From a checkpoint of a small self-supervised image encoder.
Model: 32-pixel images, arch convnext, norm layernorm, patch size [2, 2], widths [64, 128, 256].
Training: soap at rate 0.0012, 5200 steps, batches of 256.
Rows from block 9 of a small self-supervised image encoder, named by matrix and row number. Rows with one number within an expert belong to one neuron, the router's apart. Each number is 128 + 32 x the weight over its row's rms, rounded and kept within 0 to 255. All counts start at 0. Numbers have three digits each. After the name is the row's rms in percent of the matrix's.
Before each expert's rows are labels from the 100 images, of 14848, where the router gives the expert most weight on average: "colour at peak" is the nearest of a few named colours to the mean colour under the peak. Only what is clearly more common there than usual is listed. The data: regions of photos with short descriptions (Visual Genome).
# router: router (model.blocks.9.mlp.router.weight, 4x256, trained with AdamW), inputs 192-255
# up: expert up (model.blocks.9.mlp.up, 4x64x256), inputs 192-255
# down: expert down (model.blocks.9.mlp.down, 4x256x64, transposed), outputs 192-255

# expert 2
colour at peak: white
router.2 097:179111194125118150156065129159089181155074169125128096104104158173174128115185132169144136155111108140089090125170116142110174099072102153136194160161104129144193154173157136135139124080118140
up.0 097:094137087138140154109171075096166151147097079174154112116108095120076125096103126117122143094081118175087222161147093153131093120115127100139113105113141191129168136040136144130105121093138190
down.0 087:149138177154142161133118213101161133125118113082115117119152199151123104117114119109121129118159133152114150124109179107076110101115113081138120135128120102143104171100157090133127111104122128
up.1 093:131147089123141080116179164139139161168121147171070183122116088135128111106150145055143097079109134149115119109064137157106124146173135062147099091144190145154053170150103094146108074128101092
down.1 093:073101117115102150092180173192144166159177137161091200103129138137176188168134149093109157163124131138100125195176068135200091136192089098139144057155124182134132131114101121126130213109099083
up.2 106:111169109121143072074159083125111136155135132159103156115127072102123167053109136142157129103104199142171144099137089176140142172122119124177094109156147137094086116111063123112201132156129097
down.2 101:121108131148127133156113100155119184117184093089135076054118119123149097080139203113167114152131193110163099158149136105120164133108138116115111130168162122102102105107101160113095114175132104
up.3 107:076120105128039142171135132115129101106129119166187094128130162102092125123112113175116080194053125164196162137086143155107128094132089121122121087078123087090161127103212089130129133105133133
down.3 111:152108111067110134100116160126106070171122135160108152126113163104124138145100048126102128130193028137099116103129119110085128111116087085086121049173146120113199124062149080115176129133060109
up.4 100:124109119076133152124126199140131146158167140147121149112119117118143082081145141108179113130152143125053169118097114042139136142055137146193177139107162115119102145112158115146178114120126196
down.4 093:142137174234222156095141153123128163134150064128118153127119140086214094137204133136124164174106134101150107134155125151093168157132151169105091105134117138125100178136059133122090132074183131
up.5 097:105131144153101147126148096071158073087090119081126073148144144117124113133157114142132072164129153082227155121122099121125108179114108126109136161082108153120114134129136129132146170143110110
down.5 093:148118121031103139133130141143201130122156133129088111153128073072187159070086154118156069125168147113113095171113169105089096153113109126180164153093130136124120063128129115126102104111123179
up.6 103:126086126152138180138133125134041122114158087089117151098114131166136056145093162130083167133141108098070122115094169094138076122114078122120170050171123097122112131133116138150112105118155195
down.6 088:135069089132123055109046161146125145142114152067118103091082120099093128141068172119084148068055136138105124096176101133124141110134125139023114147157149120104127151162127151166143181112178103
up.7 101:104134161168142112175141149154089097121166116126180096130181174135113098151080126153061139148152134152150096148153115182142132104147085113128070104147136147130109132202064118082094147088161063
down.7 101:176113122158113120099120132161155100182130094153169114128074160104139120193128134129133134154111137144160190115111109205074166156142098144036140072158121114143079173158135120128103125098146096
up.8 093:139135119103121193127097127147139120141116125191163100172099106144091152119097116152121084106094151124164122166151129135134182105134157072106149144200148092172141182099140103120125145062120113
down.8 088:116145137175132080161127132142123097164095130086139077158159148107118141109107104130076155113096103053101116110145096164165148116126133095041170154095134090088091112108132138136170096077144190
up.9 092:133119132185128136158111095108127133138092086124122124139109117171143108120066150111099126125062120076090115079168124098086142176108116109104128186134103151152158173137105175078110178126154134
down.9 089:139152155146104115139088118158104152145180116178107156162127131112151137140129174074165069080163117126112085112139121035178105135135088125088138140190133132157163128037140117126109103119095151
up.61 092:098150133165154120079177138142080192106189132118120103142094102075126180123141119159154124147122069166198116135158116124149157119137063062164102116128063108126119067145078041085173163110122138
down.61 093:154158206101102151158127168100142105110085092086122095146132171107051035154152121146107102113172096190147211149072177165129139108062138114119132127139129189078038183189124140094114101119184108
up.62 110:079164121089098096112138083079120140173159175148087158110120069097151112103102130152149123096102161103137153144110125094162087142100095139156183077151149141152083127038130091176131182132162147
down.62 108:116160092152113102106111112118122127177104141142086117095088152124125149158157114188187129134125111158128178084162045113075142109126136040071096092107117094167121114108136157107155129167102093
up.63 103:120091136142070077066106093130139128101136108102098116179138149161095099072086112126045119128142099092198146171142117109155068081148118145079095087124111116142140119154135116139126129134141113
down.63 101:177112157150174120102141139124125162103113142133171104090168135107114131130119150100142159150118136165153133130131102097120117176121148130151117144156109093053136154109140150117109112075150146

# expert 0
colour at peak: white
router.0 096:078164134119098082152174146121115153193159141170139166068092152126184060105191134074148109070129150112110124095104112142094165124173131163157124166143171134138071163157173167107106107115123218
up.0 106:127209180110151130136121134148144106071090179142160101119128148133074133143127157144106156135140154151163126137131160135084132122164121121128127105127129242102110142150123085130148152137133117
down.0 100:127142073126124116109126087154141186131111118158139116128107163117115108103114098138156162131090099084127164092175119161159092167114113151133150165113136157186085088169145115092132146115146208
up.1 098:123136097098152111140178132142105155138188127112134093110138146177085103160154117185097097167149127129094117088094120181115125125164120090061099141125070134104129188159178166111115103164177098
down.1 109:160093143126098133129066114145166089123110136149066153130119126127141085130078151117175124024124146144097107154098154121061125081132085159119150141105152125050103100135187175131142167152107158
up.2 095:101112139090133129099139116176156129166117097112101162133145116099106092078109090108118140152144089100143214157111177132135131083093136067166123126191148100140141105167154186148147171130171153
down.2 093:139103137148103143136107157080146060110159113129120142117094150187150141119162172057107122143118128105132128108080084104115144122080113173148111127148192147140142142100150106093129116128144065
up.3 100:135186103106164190119098164109129075078058129157116088131100154093077186130152114142119152152171151160140138150118111147092102149166148152122127151118098129106140162094154121147147131113154123
down.3 092:162065108130156163101170137099076127139108070167070091065123092084111113142121108093152108099138140120164158194159137120114102141123116095117185103105119131137044184104041118120078152132102066
up.4 108:156207133127129182129167142144102089146152092124124152089077134110201135152094076111129161082110128067184122121166122136128167069129114067144127121153163147154086139089096103141123151066139189
down.4 112:130118124183114111102090145121056165169134110147126128115096167091165091104137099128147106133092125109092103134116139119108095146141075110085121132142186129076169068113092103134193105120114175
up.5 089:092109132134153155161133143118115139172157103168157127118127114126110111143095148160155128184146136130088098181108110105117087195100072118127123137160119077107155109188116162125104081167098140
down.5 086:166115156204140129157117136166130082118108162130121064085119153158128101114146137163094165148091182139202118131149118200114169100136132191146101167141159122137186105132130177153149101176140169
up.6 094:170160150157133127135142172051084158123146137121131104127161109098144073103143126130158106085141162105150117093180117124066137176117119134071122148103127112122138117143130120120086114157161107
down.6 088:102173123063116140110108156069122143162109136150124140137165079145069126153130153060131132115103136125146171100158173178137153089157098200060179116089086156108099145125158099185084191119144154
up.7 095:170137163123100090079025143159149134117060144126121130152123135120077130203151132178133117110131140084087040169147120138076176151187141156080153170150157133155093140139111182171158120146137137
down.7 107:128119171125133118161122101152134165163090118136109134106100132138122160071124079114166162178105107127101148146137153130126095112143085152076116152114171125094092137191141174171154140121144172
up.8 097:143120113147133194095097098110093141126139122133126130095075158109077095110133062124079137135139170135147194149143118139106136122112147157102221138113146147120192151121167147149112137122138088
down.8 101:116147146147133114160137147122123112141075081129169141161151191116146095220139107120157106127147172161085123054117149145095157067106087094117158097091098132170153113103146110158083090109131117
up.9 085:138186181192172154129075070158131144103076105130077139189198160152182161131151120104111167115131149098183110103150137093154116140096112086144143113131107156136156069175191108157178132105180117
down.9 094:120123135114111087122141108117096103124155148097236128137107090105111112070173108095051167199074151079114099133118179151153128151155118142112103122140093112120114126151184054113169156151134156
up.10 099:071160100140094101087143142049129080148107118169126115144160119076115134166136172091140098151148161092142159051136175155130137141164099145159117155085096188145112135142098122176138135138164118
down.10 121:037108037162119087109121099183127127141094129086121121195148117135123147133172104117093134101073157100083150054195130212154136117142181161162147137136093130151117184111114155150121121066136169
up.11 099:116172118126111135166070088193121157163116159138115179109153148150119130128119113090152138126125091168169152109178141066138056202089144149183152135162127088145201153146143159164148144167115167
down.11 106:104149125181113073153135102087173170118138105101171103164116127103094131113088085133083149139063161064158125060181087095147145130136159185166106141144136071126109177138159097200101148091156140
up.12 108:088094123145100153121125140133166139089098083191111091126113156107085155196130140154115145083093064187126145119101128104144120084140130124100139113151119136109152092098182068124149118051127160
down.12 103:157186152143177153095122181127123123193109091184164182135086115148118138205049152131169138093121083142131124092125151106132142149139069120113129094163087153153132108156080102106105140149114106
up.13 110:128193096108168149106131115125151136167117106096200107128017106157113083117150113169092149117129138120124112139122135163135109072127159087172101216155144132102163121141133142128142147084164151
down.13 098:156166187093153165129181169040054184069139106152113137093113142119158139096115096187167107146155199162163110141108177148091083116115141125155127115078134091095177084158169099105092178139092153
up.14 123:131144169151133121103122129110131163126150161166098163154231111071198119107110188125130142139108168077117125118129124085142094255096116131097153037171133107110098167117086123138089144171141126
down.14 111:159122116145185136130178122081163113101149136156137121094142126118162107113159188173167080136184140124191074165125155121119084159107151083138065100103160173114131073136145140106155143157099147
up.15 095:139141126111127028133118209044141079105126139144106128086141110118088141171146090126132096123156130102115141144141146169180138150152186163139162147112077121113134136160185123107199188204122104
down.15 092:118129087139131126175082125096108175126134098084130127080121170089136146086115088145160115143093131097083129127149124154083131118143137180177148118143106117126088083069119194131122062142141151
up.16 100:128066136097142177169107137122127071128101147209149129102155087115144119086129090154125104147126187149096138165158095154115155078112179142162109089144191078105104095133098151164164114115153123
down.16 109:190153129152196152188069161198141133140097121134132140150061167092207095113138172183125142116113189086109128093119137163121146170136134157082137153120151194131120122175113114199121152121092111
up.17 116:161091173067083113106127132128254080106207163124104073135136134152132185097102120099097114132127126104096169084169096171122056139153183139134082131124119164122148147104119114049094087129176113
down.17 112:081115100140112105139135133136068143152085168097118143152061112118124133108111114158194147144072160086114119150186148123101133132156120154124111149139137153142146142186134095188099136149125134
up.18 098:129107127155141100112115138095120120094091081149080078092182128087120103136142173102160134130127089146122105159148125102147083153205121124142113162105122141140124123147125140132132147151168173
down.18 092:200160157161101152153111033164101124108077119064099100122095156122144096177151115125143104127137140149169143108113076107089133098133130116171099169151106115128147192094200135156134072160122092
up.19 085:122139104066091138143168083076116105190174083091144170100108107136110086060085073125097115113111182142142162118151105142141080088103124129155125172136173145182072130071082160103085090145118119
down.19 093:102103109133122117159102079171116184120133165134144184080102054154135119111159093203106135100092100110071079170114119128126125126162158127127154163108144093156177101105146102182156113178091119
up.20 090:054134108181134150151132132134109124100098135145141113136123134140103129169135152147078126193148050115110088147071124113200112132183095146110125096136096086131113158089153131132156183132133102
down.20 109:086181136159097129175157081113190119131093086098164126186148091134121098150133155103137152150126148086111132093170148150130147092111170150152109139167126126154096108138107113216148162128154182
up.21 104:155142146117137142140106143137161136108114117136052127089139113176147118096094109074120169087116125158166133106153117112076116092130155116099183110143108178142173142031200119135061133095135134
down.21 108:111098129102117147099113105167084104208088110092184139116109147111145133154096108109128104164122099142058137121087106166056123064134175139131114095141083139099131098157133135087074160139191134
up.22 111:132143146087125079107137074141130137144155087114114120132125141124167051147131112141119121152076084125137124120153136163145070148106126127171112152085109099115138109125089203179093158232115136
down.22 117:119142167130115162092123157143085138162157143126107149155101177099116158131118176098151148116153110145128135131098102059134102123133122138125097089173170097126106185114104133055102083128096126
up.23 113:124147137089144080073135108141134151156144180139116169121148180126168162165124120088146076096172087104126131165134195114122174177108117123124113179166151104074117161105127129106183144112133118
down.23 104:159179157103167129098100116126173132106120122159082109045154111147129090112121154139165088099159136209166151133163144069115146102156143114170139079122133130154114122063079162099150096174116144
up.24 109:152086154139114057119146147122124192091114162096146123112110130167154145199114137101127124141148132119150123158159153079094047105124138042139076145152110172170101162133057150152132100185123104
down.24 100:096120116153143141071144117079164183154131140101135145211172102111120167142118074096138130114196083130155113187143110130141116085115173115105166097115139137120156135146144149039120129153135112
up.25 102:122160123107134107148139142167147149159127123083151125094081102108137165176096136101131123057135092118136107099138149115156091057116130118166092175136117145157139140092105128086129120210129138
down.25 100:091105119085163108107109116112130114129103069125114184098095133138156132169060133177121162136113186200226188125100143116174084176130088086064089066141117117137138139104126065148155138117115112
up.26 099:108133096144134085088126069220136160129110130069121138129073073154157063133077173127110168142108091174125090172113122037182069146134051076115147094177138184112133111187094161141121122133177097
down.26 096:145097053134114068145048138165125080139176144128128156120147136118052144162123068116137109114134107164103139092129121099139103109100100125155144056067119152118150121164141195158121235166151118
up.27 106:131167135124176109109120161127139170112139129132160173138099127194150114129108130130108153137195061195126131137126148094165124108125135097151111139170125162075168117119143128100099170082098153
down.27 107:143134100174148159144120164126161137135076151128079145157110094109142132050080183136161097126114121108125110162105153148077043076117104123162164165049115177119139074130154136134122181085087167
up.28 090:157084121086138120175141099107173127129167106144136125116151140141102062104114163141186119111052149129144140133101114109119117169136170113143128135130197112119103071115099144055099095158094115
down.28 088:130148117135151100089148079165086149148147155117128146122052113137138197154116122176113198175000150105177143130137123180199132159174116128137110108136093120099152171070162091166098124097100119
up.29 102:097117150201126166085115122125136186071122127138125118128167151073135113108130143151065126172117039157150149165128092104108166147124107106138168115177156143083155191109086147117129175077166144
down.29 101:134150128175160144226155144122099116138131192156149130162164070131113095105101119180084167138104141091178130159175163145150153109107099127131109154080171161109129076119172148185163155123144135
up.30 104:137134115098118127133147132160086150095195137115055132104090136118161099086129123089058121087202076137075131138167139107122120073150127089212133128111119118151148104106134123140103152123140116
down.30 102:176159126162123076093161100115166126105166147125136058132130164151143125106153122163158084109138195118194123127130069106058156149115121092091070143103104177086092078121104141102098134127117139

# expert 1
colour at peak: black
router.1 117:038139070138201123119154151165070107099153117101124120117122138152136095125068194092124120185158123101118153109141095124142111141168116163094119102170092156035115070133093153082084101150165130
up.0 095:154156130114169134103135105157099129125058106127134099100169124143129163141029104181076159180122055105156148133132167160140182163178133178126135106123144113044170087156118142141111150109154099
down.0 092:129150115075088140101102086094153153128137161080186127186127120121079111134142117114146140234160094098155146125093151138147113143107150155117150086135147128214147080154128117105148111108104074
up.1 098:105138113154149118131142114069107192124097084163134173137103085129108149158077204056122132140148099089156152112080115155094135116128060085139112115112101172098128107114147132144146153150182082
down.1 093:106147029167132153153190049136130094118093076110126117137152085140196084188111088084080134148128109111161149145165106077132047114128156080144128168178158159141076095124139161142153092178083162
up.2 084:204112132139115139099103087125123124144154152053133096148102140180146120141157096123108133141128100071171041109166040088143117115100156033064140093114142116176130121147097119186085164113179085
down.2 090:181128144103124118121080121110098047143170127134138134098131076110153128099104105165132123112187164142147140134130086142150101116139159113089110141144123132054104114082174155169122145077173125
up.3 087:119150138137106125140153119103127066150160073139159119128095128175133089089117117178087199121141131149101152115135129148166139098088154137152113126130104144170108150111130169103042140150162101
down.3 097:205151109140108183156131134132124154115092134163121079114184171132119162099127126167129178127113147165170033134159120105114173082086112153189135139115111109133092065089142091164100145184140131
up.4 136:158142111159202105110093123131126126064131093133147105106121163134130135115021150156119101140148099070140103146175147152135138136129151169123133086143118114074141106150121124117143145125152104
down.4 166:145206043135082149108199054150160155134117170133110133185111141160125142135204086154133126131130036134151115135123141113168124121083172154127088145143129114235180129147142113127144071142121125
up.5 106:110138168123071134151141094143145011164116102115186137152176109122132139112125126143135117151126177124138110122139142148085087168096087143175104093155145092172143129144144126104129117137196131
down.5 105:172140135109157116113065157162151082073113143154123123183112134137091137137102128147098090078128093182159121105136106172111125166163143074123110169120113189154182094170096141080127097151132135
up.6 089:135130138195141142098164197151096175093132134139195056112124175163158155128132149163141185161140084164133059120115099138171106173139100112118148147131093170123133138229134112142094116154117092
down.6 095:150167146086151124130078134140113160135099112136154084145167112129075068139149087139117132138176119120131123114081151123112179096055169137149134143106119116121104078198168144121181079166110165
up.7 103:168190162107088090126127129129127113176160193136108158095171098100137104177150110110108128095067093090152106129152169143131165160094182090172155157179119074176114125147176067167128139120109116
down.7 098:151086224112160103114125132096106141173170116152132090140117067074102117172067086139154164132107172155102165156138124099113108140119114124127153127112150073103112078126115115148103120066103131
up.8 103:184161148120117168084104116122123155162100102128145138115073117117099177162165133153085139117145130138135112106187137110156068137150101083147101155154104160121111190161120131131142149127155129
down.8 105:157122164131151141120118135130144131103163122147087141062132135104118063116100168104162096122157152168120122112103150091148100127176099087121163142124118180108112147146113085103143094126097097
up.9 101:163137182099141136144119071117124198169116101085163092087146156148139123101124093135141121117092171142135017102174083107067099132084097088169098163109174140200082160118103129124068168099131072
down.9 098:128096096133115070134146134143153109138180113128126147056144095161161079089095121103118126139151101058206148119118098087143137191152090093093100128200145084072085151128115072142114082150128089
up.10 088:141139156077099162146129129198087085134104122130133130136141157188126151093146052133106153146103126125141137139156039157139104127143095100086131145129137160139100186152136145163082056215205118
down.10 088:153113171131158161123060122119155103048078123166113115087146105155134174152105124107128125130148127149138131118123153125131144156121109096150091118105159150150158109124129200121132147142097138
up.11 097:131100162153076137118125153141115124156176120143145136135146174096096122094149152175071062134140160114168153055111103198080120103146101144136154116133140124156127200190118148068106093107119082
down.11 103:157136149141141126177095187121146123098133162128127121150082125066117098136131092123115104139075087098098102147087110213073126144190111161082120111072067138053111164118135126130154149109088137
up.12 107:127150148165113119165141132188120153100134105142132117091149138160150126127067034091086099134110144134159112113130154113084123082123162113178088135186134094150162161092177115116145113098133112
down.12 102:127119217122137144126099143098115085132126150131153084116112166128128099129099082097098114117093181148107175113117131138118113114143101160137165132134170077074149159149127180098054118097123076
up.13 093:108170131113173130121131134166091124095210114092102140100060126183101096120145110080139097083153105157100102156132174114106126104123099029122106082158103127127186212104102093087098079120100133
down.13 085:121147142132104117084120138114163108095117099112037196071126132106152134093149068151154114126152144170105167104061129141100121086176194140137200155140096213126107120152169093125174135152098147
up.14 112:147136136145121168154099111122117108091083077131161132184133147113110090103072116164092171140141169130141110150139119106069097109150081051157131146143150150145142126124121171133117161091140088
down.14 110:143151050088082137169118149141129178184118080146137185144062092109170111154084106177135123134133123139155146134166167144098130184083098109116101163153166141229107076113131098171158127141089094
up.15 102:116206166152065182150102051113127208112082141085172106152074117053127088081094128163126118124074091060156115159154108071132066179111074039068137151094138157070139108112081110156114188103137106
down.15 093:106089092115102224133153141146144126160137169109109169161163135100167153125071159102068131122192151132110118125116123089087162105042199155108138104108131112092122091170117171117126147191163095
up.16 098:131126157109116132099095124165134112114096144096125084133186118136110198172127058122114101165128120086089161143162134083109191122141130129140113082137068122116165117108124116114106153070141154
down.16 099:176151115137144162176106084161104138128133111084192129095098138176082117163133143100094158116059141150146134148148117126123143125127177110060127148152157152101127150121116116192146186147146092
up.17 088:107087124107120061128134087080157109149125125174101114129155140131139201092118191147131129134151117139119113129125059162174225115183121156114129072077138179147100128142146137116157102135132153
down.17 090:144119070114124069062082124133093119115128123096144132155170143146142152073097123125150121171075151100183099141182158112162121118177181157128118148147131124126139107097164106176135107145135139
up.18 092:123111105152147137133142096120134112162126109128075170107146100132178095105116095114157178108128112156108157114136101094154113158092126117137143136135191165141107153168160116106144099145097147
down.18 089:159105060167058146017139116145177149125169076127171154069133103146175173143140129143100153143070169096115107155116114175179120207171110128139150085151136072135193098128121076127143141153158124
up.19 098:110079161154089171161133126216140084162133081135202145138153129101126110147093105146122102134121122139107174119133205121117134167138169145188103123190101049146180119128108153069071129114124134
down.19 101:069095173101090164133040168128136120129152185086168131156136167170108111170088145116082116106172142162156175095105090113079136096088107211173112158149098091142126208151145132120123127137111131
up.20 092:087115142132056154076118063127105162149133092149111131160117085143125140077137138100040104124125039145088129183107087162180116077135103120060119138175144113168126159134130096131125090127140153
down.20 096:104130105113131091161120126091099112184163075131109173168131073117134125103110096115172129104142124107137124105169160111125124138108124096194153124106115150170075080080145154197154171152177100
up.21 122:118144148143111123161130098203092136136141141165125095123138152130126124097100085153094134074136112136086121199141091140166154116141102128144143113183141116135145173123141130106163133072136131
down.21 118:171115158097126135166082156072131137108173101204067187102140101102085103118082128127132092107207111085117136173111117091095137112114111147148149087138163132110129115130124163105123151156147118
up.22 102:111142134079093117155145066148132067129218120151153148124087111172110129100147070158087122089126111182117170133148177185173142053108165128144118123152078116143133122073130130101064146133195108
down.22 099:160175052132116108100142140086087127148138160122160135183097154066133184103065138172158084102099100119085097134208070145112119117129093113109154084151141112103115104057135137128063127159165129
up.23 107:154111142102119095091123146074203095143215126140096114126123166138133173123151096131111170116080146136085138107131105178171110072157197110160145205102132133131083118137117127066106181128104086
down.23 100:098126108178128110134194154147105167156082142136122122149124149131127126124133145185102159170043190090180145121178118209134133142145166184122132118144151159143104161134154128145074143123091103
up.24 092:088130098080141076144146204086146148088096126115119146195145150089158124170110136078171106067098147158180163163113167089132165139121099103173072161109109144122150116083083094119135107145155073
down.24 092:099150030128062124168139121112190140199173178104146179146117164128110112130109131133100105085073121156090135063136148187203090115156151085164098083156128126184120178094132126095138151099161085
up.25 105:134182149143116104112070123070169150055097123181141114197137163116155136083113104194138112151113178126143138151129146128175119151116148057111084100085112099071165133172170129175121184097131126
down.25 106:139117125066142164171163101076126160117177120170138113066096107066116089125127138116109081103187138143132127200139122092106096126141100157102107120109123117129158143105157112116088126124136142
up.26 122:131099139191078121133109091034055169136073101150137100130114136111098125154157112152147119145115117144124074099131148090000119124119073048159092167112111129143140188148130121163136119091162134
down.26 121:076142067146077124073167089135180149164061080129134125232138120135131122154122085113065118163099101129104097106176138177183111171151178100106140142165114192205086158117145075139183160079114119
up.27 096:133161142196116120127119132070142101137199139192139184118165138056142171108143081108104165090142159144132162070138136133152151148152132170182180205128118142117096093148103084176095159134151116
down.27 095:107079098124138099075124101138106135179155072081120121109090111124082122109150135135134129157116091164047106125121078078130053142194137154090147117107133110096096107186125134127166127135148133
up.28 101:148137156101144150089094140204162100095064084155122204135177120175101107119131179121102167105093087110163214096142152120152140057137174122118108115165092117156160121128119129095110172100140097
down.28 103:181159158127133113151137095118124107105102131156120169175150125159117126161143116130145140161117158205141110162148163098154059123155082119173105193144127148186091142128135169175159084107099114
up.29 094:141125141126120120091132071104111121164146186116163116136091087167146123053124155180144125131144109081139096127155121180135127165147086097145073112141135101169065138190070132133106098152181134
down.29 102:161161150194128133165119093123107114080111171125140124090177151093132052156141149127149111131112162110168120165099126111094170045135138167120097161103110089061141156165122171148075134154194121
up.30 104:130166128125178098104124193080082137088126118164110146136136159146158107117079100095150073079157161096162157148119117049177148116143122145176137177114142108095137094102174156099091153112146108
down.30 093:155162055106106080117136103139143111143123101050078135168167150116125141182173106173127122117065122117157134127144074141089151074143135147155136150146104118153150166143143136126163064143129103