config.toml
dataset = "regions of photos with short descriptions (Visual Genome)"
cutout = 0.25
hidden_act = "gelu"
patch_size = [2, 2]
depths = [3, 6, 3]
widths = [64, 128, 256]
projector_out = 128
projector_hidden_layers = 2
beta2 = 0.99
max_steps = 5200
batch_size = 256
weight_decay = 0.2
Rows from expert 2 of block 6, named by matrix and row number. Rows with one number belong to one neuron. Each number is 500 + 25 x the weight over its row's rms, rounded and kept within 0 to 999. All counts start at 0. Numbers have three digits each.
# up: expert up (model.blocks.6.mlp.up, 4x32x128), inputs 64-127
# down: expert down (model.blocks.6.mlp.down, 4x128x32, transposed), outputs 64-127
up.6:511475466510483530482516480492476518503484504537460472507521498481498484531501470489537525473477488496472464532508488500508484499518507495488453492467493511479504510508502518509530468503499517
down.6:508499548515491492459498511430492526507501510466485526499545495481525460482565522508486472543506440500532501490478482505542498493518515530483510495499480448542490469484528471485503496532504452
up.7:525501506519486481460523509564517527447505522532468520511499503522468503530519486538501465509493542516569530485475461522526466516444487517499513547466500532520523502518506493473539514471509499
down.7:493526537471502520471507522527491511515498486478482488510488460528525538507525520488466487507497499497494446485473461526509497483437464514517533493520481503499523505553481503545529519498572536
up.8:488493549499454502442487508517517533489479538522477498475516492486484468472440490531513483482503529485491465510516498471515537516483493514476498483494476512550510507506521511450487452519513542
down.8:462477501513486482534492475514515488488529492484462482511542558470521503477501506513529520512506487503525458503486501517510493526537490526515518535488468512503512484487504490531477514522495454
up.9:544510539486508484514492507528533479484559541489513511506504483464503494504487501532495492571554516474504459485487479492517531510520486484506533484475533453521533469496489503480486490469497507
down.9:467521510524484493494513451489509489479449521475503543484452529443497442524513491523485442528479483484509532505490529495474459455484531539476537449512493509514485497487538525505533497521521493
up.10:473522482522502493490490516513467489509477479554514493506489494517478536478503531518498462530514507491512476446467534481498523483500529522518528519495500504467491461463477476519536535538478463
down.10:518519522493461518479481528516487492503509528543475522549504531525492495490490528466499525499500568543502486490477509455489491501524508449465468507502505510495503442506450515517503491457507492
up.11:534493503497484497494477566549510518507458529485484489507545495519484496474495454498503512513477470511522512517532484486559452503461466481498486488453563478529501472507504498522479469485507502
down.11:515502491498498475522482500486490486468448540539536576461510536470449487531487487470466484478498496496504485500477511496499505466501501478451454488503521541528539479512518506486477456502475515
up.12:476464420492528517512469481527501478504530516502509516513513512504482546488519492493521484473474485474493532502507489504498509480513483499486459490478527470555521497490524458505494497469509433
down.12:478496475523520484452515479521500449467525490517491480455534514480495517517465496497499479496476506468546522483462522516471520541578520488511512511538513473474483488466526538531491528515498460
up.13:489491504523478493508508499509545504516501550519479469462490515518531488480430500537497501511485488485506505526512544511488484531531505462506547528502514490503504517493481539488525505473570441
down.13:506496452500519505505535495514495499528561483531514471532491477515470508536503459480552573492470498489524497489456503485469498547521511499482534503546497522438532498512513503501490536514493472
up.14:511529548530512494495554501474485468473518487492504470505507502512503428526449463539523514507537522515484452468537486520485492543481520560512505500480512542524505469503479504455490473451524508
down.14:471517486546481511503534482496498487539499485483516493457456462520476503531499478501504498478496483515480504465451497496505470493549517496504522530430534517478467503468452527519498533471501453
up.15:527483520502510457530527532508516505490503566486532507532511513523477449497470507525525505461493554500446486534526499487511435509454533481525492541519458489502513485533472566482477520508519474
down.15:523520503497476482482512514493482528503576506504523550482471495503485501555503494516495475454509445487475477519482537518457527491496551521480522483495447469473523509494512471516552519518482511
up.16:460501527448491499482508474474536499500538477488508500464520513533535523479502502455498518504506478476528506546526485454520476468519520489536447492518513505522485504532476489490493503476508457
down.16:492496501452513532454491527500541499519460478511483482496477491480515495568469502491511506500455524499543508476454517470502468461505511504519529474505497471492503526501487519493527442505528487
up.17:482477476467465507504474516493485469499518512451536496531493513500490509511505504511512445499480495492481498464506479462506492467540533535517494527500529519422493467487489514478513499478508493
down.17:497450486525479473495523524466495483515483486512512458530513476530549502528479503516506487471518549516505464512526526471502494480537465481487521483477476464494511484534487512488500504523482461
up.18:486508520501543517504506485487449519493490470512471451506422507515508475504495516488498555541523514532541510515511494503509539494498489474474504493537482480522528539507530488498540519513491432
down.18:525516522503504514508497508479495513452448506491473551522485516494483522485485472488500468511555519478508538510535465502519483497452492502481472549541484503538491513537478483500501483504509502
up.19:519489501470489495551504454474490488508468493517498518495509519470470495499501504448511550470499480509514593559458510499488474514532521475506508503481542475485463495511521490535497519490513516
down.19:493526458505508486502525483503519563528510558517518487491486473463523479483508518488510490515516506488519503536520474524501512503459490434529525478504463499480515467429495475502543539509481493
up.20:500484520526490496481525517496512548505494489520522470482537518520486462437500511555482513491481483454505513500537489571507472469481502467485496502474540467520482517512493538479483513515498495
down.20:505506452548507498530525506505559533535524499540496485471490526447512492502520429490478546538487522466499496510517497500504455476541465516532491487482537490493498477498426560521503513488503513
up.21:516462499513504480501548492500451525500479495486487523525525525437476502513471514520441532492517535491454557462509520505510455495468472481500495532492501541490494489495501539490497467488534492
down.21:529518516518518497432502484522535516540499488505483513490440502484502523474506520508500527513489505528542525478495489472553449499510516454568491493478476492493483479471485494496507520479543545
up.22:512456484486477517502471507530485524480496503485488465508517481515523480502516497500497484548506451490498513441478543531525411503509486526504552495503571512484557530498535474495488489461486506
down.22:538509540514572477492504476464510506495489518522500557499528507533464490517484491493484476513504503495495478455475500532473553510471487518480476518479474536524538492521490539491481479484518518
up.23:500480492477528531545498475496483516515546522499520513507489522480564508522534510473488492451468512507506530495451494519497524469516492513449449486493484505499499565506528481505490499470510527
down.23:502509486464495509479465459491524484482542485498479481472507525496462513488529517531534480482478503518486554490483509517526535517490494519517526512472540494560558517483504514531484482564480486
up.24:533477522514505444521542525510463470484600470496506512505491528496463463473514495509496461559515482487538508474512499499517480516505520509491518495503523470498548495512475477516491529495465424
down.24:454476504510512484494517460490509484540532492482492499495484515451523484508547494517509462487491500461505505495484537481480527501510507486483562513541485471503477553540506458521479548503495475
up.25:519516511450499448497504501516522458494504515480499514493497485525513502521505470503469476513545456551501494463519532460499503547464489554531528496499503543494472498521453468468490501519478497
down.25:522480482528481492499516476501511535453507474478491477484442531506487468540471524510533461527516559504510509487522490482502461473531471525519514492477526500462504481506486529541527554540519510
up.26:524467561534466487518517507502460519439508501494483493490555515505504478517474516505503533502448489501517492517504486492583418498473480495472466494482530504487521538562535492499480503488490530
down.26:524521492461509512476495542509497470477500532493507533542512505506474547499515486503469526492450521483497497435477494477448512456488547507487448480515521477525519517501467478454475476518518516